Weights of a small audio captioner: 11.3M parameters, encoder arch squeezenet.
Rows from block 6 of the audio encoder of a small audio captioner, named by matrix and row number. Rows with one number belong to one channel. Each number is 128 + 32 x the weight over its row's rms, rounded and kept within 0 to 255. All counts start at 0.
After each channel's rows are labels from the 100 clips, of 14976, where the channel reaches its highest value: "strongest on" is what is common among them. Only what is clearly more common there than usual is listed. The data: synthesized solo parts of chorales (CocoChorales). In brackets: how many of the 100.
# sq0: squeeze pointwise conv (encoder.blocks.6.sq.0.weight, 160x640x1x1), inputs 288-359
# e10: expand pointwise conv (encoder.blocks.6.e1.0.weight, 320x160x1x1, transposed), outputs 256-319
# e30: expand 3x3 conv (encoder.blocks.6.e3.0.weight, 320x160x3x3, transposed, each kernel summed), outputs 256-319

sq0.149 [162  68 100 137  86 125 139 150  91  60 141 125 106 151 104 101  98  99 121  63 129 123  97  98 108 146  61 182 131 142 169 111  87 175 139 143 156  84 154 147 143  36 143  90 127 118 130 145  66 202 119 202 124 153  78 113 183 123 170 149  67 140 167 101  52 146 122 126 154  92 172 104]
e10.149 [115 139  90 163 169 136 121 155 174  97 105 127 127 120 117 103 111 133 113 105  83 106 118 125 152 153 161 134 118 134 110 172 109 120 134  73  91 109 132 125 103  84 137 127 138 111 120 100  58 113 150 155 134 140  89 122 114 116  91 105 108  94 130 144]
e30.149 [161  98 168 187 147  92 152  73 109 150  98 233 116  46  97 125 118 103 112 164 106 133 145 152 116 114  96 120 129 157 152 107 161 113 125 162  95 137 115 130 168 136 107  80 157 136 102  81 167 125 119 112 175 183  95 145 136 148 107 111 136 157 163 166]
strongest on: note D#4 (90); note D4 (59); clarinet (51); note F4 (30)

sq0.75 [157  88 102 106 142 100  98 145 128 130  68 113 115 145 140  62 148 130 126 127 150 122 120 129 100 128 147  97 127 141  85 122  68 124 162  59 138 119 159 154 102  68 134 131 145 122 115 114 170 147  48 159 115  95 161  98 115 175 129 102 154 140  84 120 137 137 186 134 142  83 172  80]
e10.75 [119 121 168  17 131 119 132  69 127 117 142 149 164 159 150 163  84 117 121 160 144 149 110  19 100 166 184 172  77 176 118 183 133 133 158  77 144 103 196 118  75  79 148  91 124 112 140 137  96 107 124 180 124 141 155 173 108 149 152 139  95 114 169 199]
e30.75 [ 77 141 138 139 165  90 112 174  92 130 154 124  95 116 127 140  71 121  71 149 154  94 110 130 131 145 157 103 134 136 103 136 173  69  89 100 153 121 164 130 216 148 137 182 122 162  52 144 134  88 131 108 116 110 166 123 108 118 156  89 124 201 123 122]
strongest on: note F4 (61); note D#4 (53); viola (36); note D5 (31)

sq0.100 [122  84 113 158  74 130 135 119 117  87 117 110 155  88 114  91  73 159 152 110  79  90 157 127 141 151 120 123 163  82 132 172 148 102 133 148 106 100 106 176 117 115 143 105 105 122 145 112 151 108 113 127 137 129  85 123 106 167 157 154 145 138 123 122 171 103 109 130 119  98  80 124]
e10.100 [124 131 141 123 158 104  73 142 104 177  92 161 109 126  96  68 174 152 116 145 112 102 108 185 105  73  91 111  91 136 119 135  82 143 104 140  95 156 116 128 174 151 107 107 108  21 169 123 178  88 135 177 132 178 109 158 142 176 173  85 155  72 161 162]
e30.100 [142 137 127  72 164  98 107 170 132  94 140 193 139 150 122  94 100  92  79 110 115 135 117 123 107 168 171 179 100 122  90  96  95 145 137  86 153  57 143 158 151 123 115 162 114 134 200 120  91 120 130  96  97 153 133 128 146 147  59 141 151 132 102 102]
strongest on: flute (83); note D#5 (66); note F5 (57)

sq0.22 [116 141 130 101 105  78 122 120 167 183  85 145 123 161  87  87 152 178 152  74 133 148 164 118 131 115 174 130  64 102 108 138 124  84 104  77 177 120 172 167 109 217 129  51 115 141 103 112  72 197 130 121 202 129 145  74 159 114  85  94  84 108 101 133 100 153 111 106 213 145 124 127]
e10.22 [134 130  96  58  58 154 126 143  64 103 132 161 140 115  64 175 149  94 149 138 102 145 131  91 141  99 165  91 112  75 128 103   0 127 129 116 135 107 129 140 106 119 161 122  73 140 138  97 128  98  96 155 166 106 143  95 131 132 105 117  83 124 123 113]
e30.22 [116 134 146 140 118 109  76  82 155 144 161  84 142 133 130  67 123 161  95 147 136 110 103 131 143  97 145 138  75 157 118 155 178 142 165 104 155  84 144 143 151 111  97  59 186 118 157 147 101 107 143  97 129 178 131  69 109 111  48 149  66 154 122  88]
strongest on: note G3 (51); note F3 (32); note F#4 (27); note A3 (27)

sq0.51 [111 127 124 147 149 134  84 105 127  62 136 154 170 151 108 119 140 136  84 100 148 156 170 135 111 134 117 115  47 136 149 111 128  61 122 150 110  85 116 106 151 145 109 223 126 128  62  90  61 115  62 179  96 109 150 131 136  94 147  87  80 101  62 121 120 148  74  69 161 100  22 206]
e10.51 [116 146 105 115 106  71  99 143 147 150 155 136 116 176 115 100 152 140 117 144  87  89 119 134 146 169 110 158 147  82 103 121 161 167 208 119 145 160 138 163  97 105 142 139 121 164 112 158 127 101  79 159 145 146 143 112 123 138 123  93 135 121 129 111]
e30.51 [146  91 138 138 114 163 126 145 149  85 125 138 114 214 157 148 119 117 115 206 122 162 151 147  95  93 175  91  96 154 125 107  87  77 121 173 179 115 147 170 179  89 102 107 106 106 201 176 152 148 146 148 132  99 161 113 135 158 101 144 142 186 153 117]
strongest on: note E4 (76); note F4 (55); note D4 (42); clarinet (38)

sq0.139 [124 169 106  93 123  92 153 200 100 121 145 134 163 124 157 165 104 131 112 131 128 162 101 129 131  91 128 159 116 162 136 100 146 122  88 113 133  59  71 148 103 172 117 124 100 153 198  77 151 131 113 145 143 157 159  91  93 154  97  80 128  99 157 121 127 200  92 141 141  85 116  92]
e10.139 [136 122 126 136 104  71 158 115 118 162 117 100 118 125 135  86 140 128 120 141 134 130  97 204 123  99 131 126  34 166 120  86  79 144  81 140 177  73  91  82 133 113 111 137  86 127 148 134 134  67 146 116 166  92 100 175 119 104 135 125 115 202 131 128]
e30.139 [ 83 120 103 158 143 134 153 104 136 157 167 116 152 101 111 167 153 138 141 193 105  66 177 149 109 105 198 154 170 178 123 162 160 106 103 149 119 147 134 193 178 143  89  71 189  81 118 146  94 109  88 105 150 133 147 175 150 116 119 184 121 164 109  81]
strongest on: violin (60); note A4 (27); note F#5 (25)

sq0.107 [107 133 134 128  85 116 103 113 142 103 199 148 125 130  91 117 106 172 170  85 105 110 162 161 151 144 136 118 169 116 135 137 170 103 115  85 139 114  71 192  70 112 138 100 219  90 106 150  98 153 128 192 144 138 132 116  87 118 134 121 154 119 181 179 118 124  77 126  84 131  97 116]
e10.107 [130 100 119  84 176  38 109 150 108 136 108 142 151 147 128 102  72 129 139 164 126  91 117 150  75 140  85 116 106 146  94  97  83 143  99  73 135 151 111 165 131 126 105 169 158 123  98 170 176 133  85 151 125 132 133 101 122 160 112  77 118  96 171 172]
e30.107 [114 115 135 114 111  86 116 164 160 114 144 190 104 107 116 120  87 165 110 209 105 153 124 186 169 135 116  99 154 104 177  97 111 139 118 190  72 129 164  96 190 120  84  69 158 131 155 122  80 117 114 103 134 120  95 160 159  84  80 139 149 164 111 155]
strongest on: flute (52); note D#5 (43); clarinet (27)

sq0.150 [177 116 138 143 136 107 120 128 102 153 164  66  91 111 102 157  85 140 148 120  84 183 109  93  94 103 134 135  96 114 111 158 169  95 138 124 143 202 189  97 163 184 100 152 112  79 149 131 113 136 110 164 158  82 178 182  98  79 146 162 129 116  44 224 115 100 136 195 104 149 107 155]
e10.150 [187 129 166 116 198  70 145 151  97 150 109  98 150  97 139  95 170 145 185 187 169 156 164 183 205 154 107 132 129 120 115 135 110 131 154 110  41  87 147 124 142  99 117  87 118 100 150 126 139 115 107 149  68 120 154 136  67 167 117 159 139 122 179 138]
e30.150 [160  80  93 192 126 156 154 123 171 184 146 143 142 124 119 221 183 117 173  89 158 145 156 123 188 104 121 138 145 173  96 136 116 108 152 164 167 122 165 140 187 132  72 102 142 122 179 151  71 159 113 139 165 123 144 163  39 109 120 123 146 100 130 132]
strongest on: note A4 (82); viola (29); note G4 (27)

sq0.42 [105 107 135  90 120 125 106 130  98 145 133 142 147 124 133 149 110  96 144 133 124  62 128 141 134  96 140 152 117 140  97 139 189  69  94 141  98  92 173   0 129 136 144  89  69 137 183  88 156 104 114  55 115  88 167 114  94 165 113  67  88  67 129 171  40 113  69 149  73  80 128 184]
e10.42 [154 147 186 127 120 131 119 121 150 143 116 115 111 129 136 162 107 125 124 144  79 167 100 139  95 122  47 117 139  86 168  61 122 127 127 137 116 111 112 119 190 102  58 112 134 104 114 116 145 134  87 127 140 133 156 129 152  74 130  47  94 183 130 145]
e30.42 [123 127 136 111 185 132 126 114 125  79 168 153 166 150  83 111 162 174  78 116 120  90 207 128 164  99 177 136 112 213 166 162  76 109 123 124 162 142 120 169 175 159  87 141 173 102 160 126 131 126  80 123 130  90 146 130 174  74  85 148 106 140 162 112]
strongest on: violin (68); note C5 (50); note B4 (30); note C#5 (26)

sq0.78 [ 86 165 187 149 113 102 131 147 132 100 145  99  67 140 106 173 188 189 135  98 120 169 139 155 135 107 116 112 109  99 155  92 131 122 143 110 131 173  82  80 189  98 151  93 158  87  87 144 122  77  98 147  74  98  78 100 140 125 108  95  88 119 169 181 209  84 134 121 147 120  82 214]
e10.78 [102 171 174 129  88 182 166 142 123 131 164 118 118 140 161 147  84 112 137 104 148 130 113 128 143 170  92 171 145 159 152 147 161 102 140 137 115 158 127 172 113 141 142 141 148 109  92 193 127 162 160  92  92 180 194 133 133  59 135 190 134 122 119 132]
e30.78 [124  97 102 101 150 127 146 150 124 150 110 186 154 143 132 140  66 102 144 130 111 111  91 156 150 118 105 136 124 140 130 126 133 191 144 192 116 130 103 108 161 144 144 117 175  91  84 139 122 130  74 139 144  82 116 103 137  79 151 106 114 120  88 137]
strongest on: note A3 (68); note E3 (50); note D3 (43); note B3 (41)

sq0.102 [103 161 141 156 128 118 184 121 135 166 104 137 148 139  97  88  90 138  98  95 100 122 124  62 166 132 138 109 122 125  84 130  48 154 109 148 199 146 106  93 143 171  82  91 109 138 176 178 126 135 139 127  96  71 133 157 125 139 154 135 171  98 137 156 142 131  84 120 154  20 100  89]
e10.102 [ 74 130 166 137 119 221 148 138 117 103 148 132 175 145 111  91  98 118  85 143 115  99  54 119 131  57  99  97 119  84 133 158 116  95 105 109 122 135  98 101 170 102  75 130 151 108 170 155 144 139  52 124 110 142 201 121 113  85 119 146  48 105  98 127]
e30.102 [114 114 152  85 155 251  95 185 126 163 124 175 152  69 151 142  56 134 181 110 129  96 103 129 164 132 141 113 142 121 131 137  95  93 144 159 100 135 134 105 100 105 138 112  94 169 101  81 148 110  71  78 157 171 138  76 160  93 126 125 184 189 112 147]
strongest on: note D#4 (51); note D5 (45); note D4 (36); note C5 (30)

sq0.19 [129  14  96 118 144 126  99 181 131 126  80 158 100 153  95 119 100 106 175 123 143 157  81 100 114 109 115  98 108 110 120 136 129 115 167  72 183 167 103 176 138  88 114 104  87 162 138 126 142 136  94 122 102  80 173  92  75 108 182 161  68 148 154 166 110  88  55 129  93  90 140 154]
e10.19 [139 115  57 121  99 132 183  83 121 116 109 114 153 141 131 133  85  90 126 118 118 152 115 123 112 146 124 127 103  73 145 135  73  51  75 117 131 176 125 103  93 109 106 115 121 190 141  97 110 134 147 167 121  98 153  91 153 179 126  95 129  91  62  73]
e30.19 [108 109  76 108  82 118 115 129 119 122 181 114 131 147 132 150 147 159 115 123 110 101 106 169 155 116 142 151  43  90 161 119 174 123 138 189 173  63 161 139 145 130  59 121 141 104 190 151  97  94  65 121  65  97 110 147 123 110 119 144 190 124 172 107]
strongest on: violin (76); note G5 (40); note F5 (29); note F#5 (25)

sq0.57 [110 110 139 116  81  72 123  79 131 146  97 145 165 163 106 127  92 139 113 188 128  57 116  94 108 125 149 141  96 121 163  91 125  99  96 166 121 134  85 131  83 195 137 139 101 152 116 121  92 107  97 121 195 118  23  77 166 195 191 130  96 140 146  93  82 159 115 101 141 159 133 105]
e10.57 [104  88 116 142  85 130  59 125 166  85  80 139 112  90 157 104  65  93 175  70 157 152 118 127 102 114 167 191 157 107 146 181  76  75 119  60 136 126  96 153 192 123  89 145 118 209 188  80 120  87 147 125  74 138 120 129 171  83 159  92 119 138 118 124]
e30.57 [131 132 135 100 110 135  87  90  79 149 158 174  92 107 100 119  81 119  91  91  87  96 137 157 121 115 151  93 209 182 126 164 110 126  58 118 117 111 107  79 134 177 108  94 136 110 127 127  87 108 125  98 107 143 161 143 181 143 111 108  62 107 156 122]
strongest on: note B4 (44); violin (32); note C#5 (26)

sq0.80 [121 141 139  92 192 124 139 136 127 119 116 121 145 135  96  84  34 130 127 165 139 127  85  93 101 138 132 106 102 145 106 108 145 102  93 125  80 137  83 211 165 125 123 120 154 105 147 110 167 136  98 157 124 103 163 150 145  36 142 144 132 154 197 145  84 134  95 123 161 117 101  87]
e10.80 [112  88  75 133 177 163 152  97 149 111 163 112 116 137 113 106 105 145 121 130 195 113 129 104 105 151 102 124 128 155  49 105 143  39 118 108 132 114 124 116 107 111 102 123 142 127  87 117 103 111 169 159 116 123 143  74 104  94 121 140 137 147 142 134]
e30.80 [ 94 129  78  64  82 162 129 152 141  74  93  81 144 120  73 187  69 148  95 145  97 106 141 178  91 154 145 134 160 161 122 102 141 105 171  97 135 147 128 114 134  85 159 118  92  94 150 162 106 113 128 113  73  71 114 140 108 115 119 175  97 146 133 139]
strongest on: violin (100); note F#5 (66); note D#5 (35); note F5 (34)

sq0.141 [141 133 132  91 134 107 129 129  98  86 154 115 123 118 113 143 121  97 108  75 134 105 141 160 144  82 130  79 139 169 182  40 135 148  74 124  26 144  97 157 189  91 141 144 117  53 118 125 103 181 193 132 129  76 123 143 117  86  99 149 148 147  76 147  51 151 158 113 113 168 113 101]
e10.141 [143 184 177 173 130 128 135  77  92 126 183 135 143 168 152 107 180  99 123 128 137 152 133 110 121  89 138 130 194  99  93 141 135 101  88  94  98 144 111 103 118 137 119  95 100 157 163  98  69 130 184 124 153 106 177 161  96  92 119  44 122 112  86 145]
e30.141 [125 135 142 123 109 178 168 146 126 124  66 141  81 177 168 112 133  78 182  82 134 174 141 145 151 140 159 111 198 100 147 144 115 125 136 113 129 116  98 133 112 158 144 148 154 134 167  65 138 204  86 105  86 140 104 138 129  86 166 208 134 195 142  75]
strongest on: note A3 (52); note A5 (48); note G5 (40); cello (28)

sq0.103 [159 140 156  97 125 102 197 163 142 147 132 122 128 149 147 133  86 193 125  85 125 157 102  79  82  80 161 156 113 107 133  99 136 146 104  97  72  64 103 142 119 129 119  40 134  98 110 120  86 126  99 106  94  90 102 144 102  93 138  84 143 123 124 195 191 121 252 112 156  87 145 122]
e10.103 [103  92 114 131 112 125  64 106 159 125 107 137 125  99 104 165 148 150 146  64 144 128 184 123  76 131 197 129 128 111 115 141 162  73 141 127 122  93  98  59 134 135  66 117  90 153 103 135 157 136 110 116  79 111 135 127 171  32 137 102 166  81 109 109]
e30.103 [139 120 123  49  99 112 104 126 124 108 109 172 117  87 118 115  61 110  73  72 125 119 100 161 123 112 168  84  91 143 115 145 107  88 130 126  74 126  85  82 156 146 108 105 131 138 190 135  91 147  80 169 152 125 123 119 165  66 113 173 180 122 121 125]
strongest on: note F4 (78); note D#4 (34); note F#4 (29)

sq0.45 [130 114 122  90 159 129 127 152 105 122  54 171 139 167  69 130 154 140  37 171 147 148 126  75  27 130 136 106  73 166 138 119  91  88 120 168 166 156  95 109 186  67 129  79 188 120 122 154 117 162 131 148 129  93 150 186 115 155 129 114 160 140 112 108 133  78 131 144 177 114 155  97]
e10.45 [103 109 135 135 111 101 154 120 119 130  70 103 156  78 122 198  69 126 119 149 120 192 141 103  82 190 141 133 139  97 175 155 142  75  80 130 131 106 152 120 164 121  43 117 153  68 132  73 101 104 142 134 109 127 153 137 161 147  74 133 122 127 111 105]
e30.45 [124 174  89 140 114  84  97 153  43  89 154 148 147 133 122 147  72 122 103 133 132  96  98 156 137 128  99 140  40 101 191  96 162 137 150 122 118 118 124  94 129 119  75  66 103 124 163 164  56 127 135 132 110 127 104 125  84  99 150 188  94 156 121 122]
strongest on: note D#4 (69); note F4 (51); note D4 (36); instrument: viola (28)

sq0.148 [135 129 137 110  77 131 104 136 116 146 126 141  56 100 100 117 112 114  36 105  71 169 135 136  83  89 114 130 142 139 125 142  91 168 217 179 128 177 128 102 115 143  90 154  77 154 120 151 128  89 114 100 160  96  90 125  80 144 148 208 105  42 150  98  95 158 138  57 154 217 149 170]
e10.148 [114 188 110 141 128  92 139 105 140 155 130  99 164  93 162  63 147  74  95  66 121 215 115  58 111 128 156 119  79 106 107 123 133  93 133 121 141 152 195 104  92  90 140  88  97 116 169  92 155  86 103  98 144 105  97 138 114 100  48 147 135 156 105 138]
e30.148 [162 169 116 100 146 149 124  97 126  32  91  68  99 156  92 155 177 112 124 127 112 173 102 111 136 154 152 162 140 122 186  87 112 135 114 152 152 130 132  95 158  69 111 129 141 146 142 190 151 114  94 133  96  41  86 136  88 127 128 139   0 135 104 138]
strongest on: violin (76); note A#4 (39); note A4 (38); note B4 (30)

sq0.46 [100 150 137 138 154 117 162 159 168 128  91 122 126 130  83 121 114 130 152  92 133 122 111 147 115 107 137 139 127 113  80 121 109 136 135 164 128 135  79 123 102  79 132 157 137  96 112 144 163 164  84  75 130 135 187 157 178  91 114 146 194 127 107  61  96 195 188 152  96 152  96 184]
e10.46 [132 153 163 138  67  78 142 139 109  95 200  92 158  85 145  79 141 144 159 103 132 119 229 159 141  76 112  95 142  84 100 135 134 147 169  99 158 122 144 145 114 128 176 111  71 167 115 138 132 112 105  95 128 105 119 140 210 160 115 118 108 107 131  94]
e30.46 [129 108 148 131 141 115  77 115 137 104 114 101 113  87 171 127  90  98 107  92 142 157 107 115 143 132  89 144 122 120 107 114 143 165 123  70 189 115 150 110 143  76 158 120 154 103  80 123 178 133 115 101 148 104 107 110 104  31  99  99 169 169 117 152]
strongest on: note B4 (78); horn (35); note C#5 (33); instrument: violin (33)

sq0.72 [122 105 123 145 115 103 117 100 146 157  88 124 118  97 131 115 133 126 160 121 128 132  97  88 105 120 109 199 108 122 126 130  85  88 120 123 139 157 160 181 129 161  92 157  84 105  84 110 132 131 159 175 113  40 101 171  55  94 174 152  75 120 139 135 153  94 100 116 181 106 120 116]
e10.72 [161 155 134 137 151 177 138 121  36 117 135 151 163 122 149 154  57 118 134  73 124  73 164  52 129  26 118  91  97 152 121  78 155 108 126 108 111 180 141  65 119 181  94  97 146 117 139 168 139 138 189 126  77  98 163 147 110 173 145 154 152  90  93 160]
e30.72 [135 142 187 159 121 122  89 128 125 142 131 121  64 123  98 136 116 137 150 140 122 161  91 133 133 134 176 155 140  96 133  64 125 161 102 150 153  84 152 180 104 128  31 104 160 120 146 126  65 161 113 133 144 113  68  86 100 148 130  93 124 138 102 143]
strongest on: note E4 (88); viola (71); note F#4 (50); note D4 (48)

sq0.157 [103 117 118 101 142 137  98 115 103  22 149  97  99 155 120 154 157 121 138  99 147 134 177 163 138 104 109 147 148 111 139 129 115 131 118 204  45 135 125 136  96 122 197 189  57  91 104 149 131 175 140 102 147 127 141  55 124  85 191 146 147 126 104  88  63 117  77 118   6 161 104 101]
e10.157 [149 178  85 134 111 121 220 170  86 125 101 116 108 103 149 101 155 120 114 139  75 100 149 111 130 136 107 117 195 120 125 100 109 153 103 141 105 162 127 107 120 113 163 124 108 135  49 132 122  58 130  81  84 150 135 128 120 118 155 137 154 104 151 133]
e30.157 [183 156 129 159 142  73 125  82 177 134 133 154 125 146 128 160 172 103 177 208 141 104 192 134 165 145 117  74  59 149 180 122 114 142 110 148 152  76 134  81 159 132 119 106 151  94 164 151 107 122  92 113 141 104  86 143 158 140 134 116  79 151 173 121]
strongest on: note F4 (51); violin (48); clarinet (39); note D#5 (27)

sq0.49 [152 158 148 135 159 148 151 133  88 131 130  54 138 152 102  96 142 119 141 119  84 121 112 128 123  94 113 110  58 146  84  86 157  85  97 105 151 157 118 168 140 132 127 133  87  60 142 110  74 129 172 111 172 165 193 134 110 120 135 145  99  69  73  95 144 108 147 138 160 213 134  88]
e10.49 [142 165 198 107 103 108 143  75  85 144 114 146 117 135 185 155 150 118 136 172 138 185  93 141 170 130 189 121 122 154 115 166 100 127 150  80 125  77 163 111 128 200 129 120  85 167 136 202 172 136 142  91 162 151 110  99  73 153 160 124 138 177 144 117]
e30.49 [126 188 139 111  85 200 158 161 146 123 140  76 106  95 130 161 158 136 135 159 149 156  94 141 141 121 150  76 154  90 142 104 147 130 123 185 150 123 175 151 188 149 131 150 169 141 118 104 160 138 152 121 104 123 163  86 106  92  47 120 105 125 200 118]
strongest on: note B4 (57); note C#5 (33); instrument: violin (33); note F3 (32)

sq0.3 [164 107  90 158 111  94 149 109 118 136 109 121 123 120 107  96 169 143  98 133  91 149 109 126 100  93 114 147 104 117 124 113 109  96  78 160 153 124  94  64 169 177 105 130 139 107  95 135 156 100  86  71 114 144  66 144 158 114 136 114  82 117 152 178 123 135 134 129 137 124 189 159]
e10.3 [166 147 181 181 159 109 114 133  92 112  76 111 129 110  77  56 108 147  72 129 178 150 109 150 152 133 125 117 154 157 112 182 104 124 146 139 113 136 117 145 118 200  95 110 141 114 186  94 131 110 130 124 164 110 192 113 137 182 133 177 135 128 111 123]
e30.3 [105 107 108 103 147  59 121 152  93  98 114 171  85  76  85 142  87 132 119 119 131 136 121 171  67  80 169  78 114 152 102  56 166 144 139 148 118  93 126 106 179 114 114 167 169  93 159 159 135 113 110 113 145 116 139 139 153 164 133  87 176 156  69 129]
strongest on: note G3 (29); note D#5 (25)

sq0.113 [136 113 161 133 142 111 134  74 104 108 139  85 108 145 102 124 194 157 103 142 126 153 126 107 113  99 139  96  92 114  96 103 128 135 143  93  90 131  98 117 133 129 114  88 141 142 137  94 145  99 107 152 178 162 140 114 147 211  63 239 156 135 100 113  93 189 156 129 106 141 109  79]
e10.113 [145 146 185 171 172 145 168 164 149 129 132 121 105 107  98  95  98 120 149  92 137 157  79 191 155 110 130 120 149  84 172  72  90 173 141 127 107 110  92 136  62 136 137 140 133 154 141 187 116 124 139  90 103 132 117 210 155 127  76 165 141 123 170 158]
e30.113 [140 144 121 163 148 103 201 148 109 130  98  72 140 170 109 178  75  96 167  90 136 143 126 148 127 138 118  98 174  90 143 138 125 197 156 240 124 132 159  94 104 149 183 161 109 126  79 156 166 141  88 120 141  78 119  79 104 150  98 137 168 111 145 154]
strongest on: note A3 (44); note D3 (43); cello (41); note G3 (39)

sq0.15 [103 103 148 135 123 110 102 129 145 109 187 106 114 128 116 180 159 148 109 118 130 101  94 104 115 134 134 157 150 125 117 142 105 117 118 131 113 132 146 124  80 130 162 153  81 159  79 134 104  69 146 148  59 156 227 101  79  78 187  92 129  90 173  36 119 146 146  90 150 166 139 126]
e10.15 [154  98  93 112  80 125 111  91 100 131 102 102 143 134 113 142 141  88  77 184 116 130 117  69  88  74 101  79 146 114  86  96  63 127 115  78 144 147  72 115  82 128 123 127  61 123 112 150 120 109 135 126 128 111  80 126 145 164 118 104 122 116 142  88]
e30.15 [ 75 110 181  98 174 190 161 172 121 139 157 134  65 119 158 107 158  97 116 102 111 118  65 145 163 114  88  97 129 114 116 119 174 114 154  86 163  44  57 103 127 112 157 180 150 125 155 143 150 164 159 110 119 103 102 107 111  76  97 153 193 128 118 113]
strongest on: note B4 (97); note C#5 (39); horn (38); note A4 (30)

sq0.108 [134 147 147 113  93 149 150 117 137 104 107 114 158 103 118 104  67 136  96 143 131 118 100 147 119 159 132 108  61 138 147  94 130 123 126 105  63  81  79 103 176  57  86 162 203 151  48 119 101 150  87 146 117 136 126  96 126 174 119  90  99 151 179 119  74 114 115 154 103 138 180 162]
e10.108 [159  90 100 179 161  86  98 120 108 154 158 137 146 153 135 131  87 151 116 100 100 119 102 104 120 142 123 211 106 162  92  62 110 146  82 138 146 109 113 130 131 141 156 152 149 131 185 113 159  86 140 162 181 104 130  88 140 157 123 125  90  59 195  94]
e30.108 [101 139  58 141 154 114  91 176 183  96 154 173  99  86  83 120  89 122  81 118 117 147  58 134 143 102 135 119 129 186 119  81 118 132 125  74 106  83 150 132 124 156 157 103 110 131 143 154  98 107 120  82  86 151 130 117 132 113 104 189 124 127 136 144]
strongest on: note B4 (86); horn (43); note A4 (38); violin (34)

sq0.70 [170 151 134 122 158 122 167 152 163 139 121 107  82 110 151 158 121 117 115 164 129 151  82 115  52 114  87 186 157 127  99 124 142  78 111 125  88 176 121  21 187 174 138 166 107  98 206 130 146  82 113  65 124 159  48  78 120 134  78 122 137 145 126 192 121 113  58 107 156 115 168 178]
e10.70 [177  83 134 121 115 122 146 149 170 127  96  64 191 132 129 133 145 129  91 155 132 107 130 179 135  48 115 119  68 135 166 128  50 179 127  74 155 179 139 147 126  99  64  63 128 151 198  63 165 165 108 117  81 155  82 129 141 102 105 131 134 131 141 113]
e30.70 [122 113 112 204 129  99  74 122 117  91 102 181  78 137 166 142 192 158  82 128 159 138 134 130  50  97 102  71 166 126 133  74 174 155 123 172 116 125 122 115 143  93  76 132 124 106 154 125 128 119  64 108 120  81  94  98 105  96  97  93 143 102  84 144]
strongest on: note G3 (89); note A3 (59); note F3 (43); bassoon (31)

sq0.77 [131 154 106 127 127 153 132 158 128 204 145 113 191 123 138 104 118 132 120 105  67 127 109 143 118 124 133  87 103 164 142 111 112 133 209 157  69 124  97 161 151 124 101 105  98 168 116 208 162  94 113 184 180 143  93 158 160 139 105 129  80 118 105 117 108  77 104 110 101 126  84 123]
e10.77 [ 98 123 133  82 117  87 126 107  47 112 139 116 151  83  81  91 181 170 120  99 152 101 139  77  95  97 176  86 120  76  65 118  77 104 119 149 123 145 101 132 132  56 132 170 113 112 114 115 136 141 110  67 112 121 132 164  99 112 122 105 143 111 112 162]
e30.77 [120 138 136 117 137 206  81 108 103  85 132 140 181 134 124 130 112 120 145 100 140 111 122 136 129 149 140 161 137 167 129 103  60 124 187 118  83  78 115 146 104 134  95 135 102 114 104 126 103  77 116 123 111 183 102 116  83 122  98 157 132 140 164 142]
strongest on: flute (69); note E5 (43); note D#5 (38); note F#5 (28)

sq0.32 [157 121 129 124 112 151 148 151 134 134 134  97  70 132 196 151 162 112  74 130 112 167  95 137 112 102 158  85 106 149 150 102 154 116 172 154 115 182 123 132 147 109  95  96 135 170 127 175  86  96  88 109 193  73  89 100  80 116 151  98 216  98 211 129 130 136 100  90  89 112 127 128]
e10.32 [137 123  85 161 138 137 115 138 125  96  85  78 134 124 168 111  28  79 139 156  88 135 103 160 112  82 147  72  94 109  95 114 153 168 130 114 140 127  86 114 119 205  86  86 169 133 132 102 134 151 165  97 134 125 105  98 117 159 120 146 156 128 122 127]
e30.32 [ 71 129 109 109  88 160 149 120 139 106 124 161 123 159  59 123 174 112  76 113 103 121 132 163 140 138 153 144 149 148 143 102  91 104 164 130 130 123  77 121 106 114 138  94 103  53 135 128 137  96 156 107  88  62 136  96 116  68 124 115  81 136 143 171]
strongest on: violin (87); note B4 (35); note A#4 (29); note C#5 (28)

sq0.129 [151 125 140 101 141 137 187 136 134 121 108  94 122 159  93 127 106 136 116 130 130 140 126  30 128 142 145 111  34 161 141 148 122 132 199 131  78 176  78 159 109 118 107 117  85  83 107 134 133 122 162 149 143 115 140 142 205 202 132 120 154 127 145 102 165 100 193 166 173  98 122 127]
e10.129 [123 143 114 182  89 192  44 132 123 119  65 155 107  25 128  88  65 142 114 104 149 164 130 136  75 105  41 159  90 146 107  84 184  69 134 145 141  99 118 116 144 187  67 132  79 135  82 116 113  94 136  98 102 132  59 131 114 102 108 167  94 156  99  94]
e30.129 [110 205 129 121 157 127 112 126 125 149 103 112  85 106 145 123  72 142 114  88 164 170 119 143  79 134 150 119 163 103  77 139 121 135 140 130 119  79 105 165 108 109 110 132  90 148 129  65 120 128 180 126 110 168 149  69 126 101  74 118 176 140  96  41]
strongest on: note G3 (58); note A3 (57); note D4 (35); note A#3 (33)

sq0.140 [109 102 135  90  81 106 144 161 159  84 132 151 105 155  59 167 111 128 108 137 142 104 123 106 162 144 157  90  94  80 131 125 116 158 146 111 137 124 112 143  87 115 137  98 119 144 108 117 117 100 137 119 100 126 150  70 109 139  91 152 167 144 132 160 161 114 167 155 180 130 176 145]
e10.140 [139 142 135 172 126 143  98 117 124 109  81 135  65 102  98 119 133 179  87 129 104 125 163  85 132 153 148 139 135 159 166 141 143 127 130 182 127  70  57 134  96 100 100 139 125 133 167 156 110 175 144 128 143  74 139 130 161 140 100 107 115  85 139 139]
e30.140 [142 108 142 111 100 149 147 133 150  80 129 170 151  98  96  63 128  80  93  83 125 124  90 147 156 118 107 106 119 119  90 118 116 127 122  97  80 158 121  92  94 163 138  62 145 150 127 151 122 136  54 125 139  98 116 116  66  94  83 132 147 123  78 172]
strongest on: note B4 (72); oboe (37)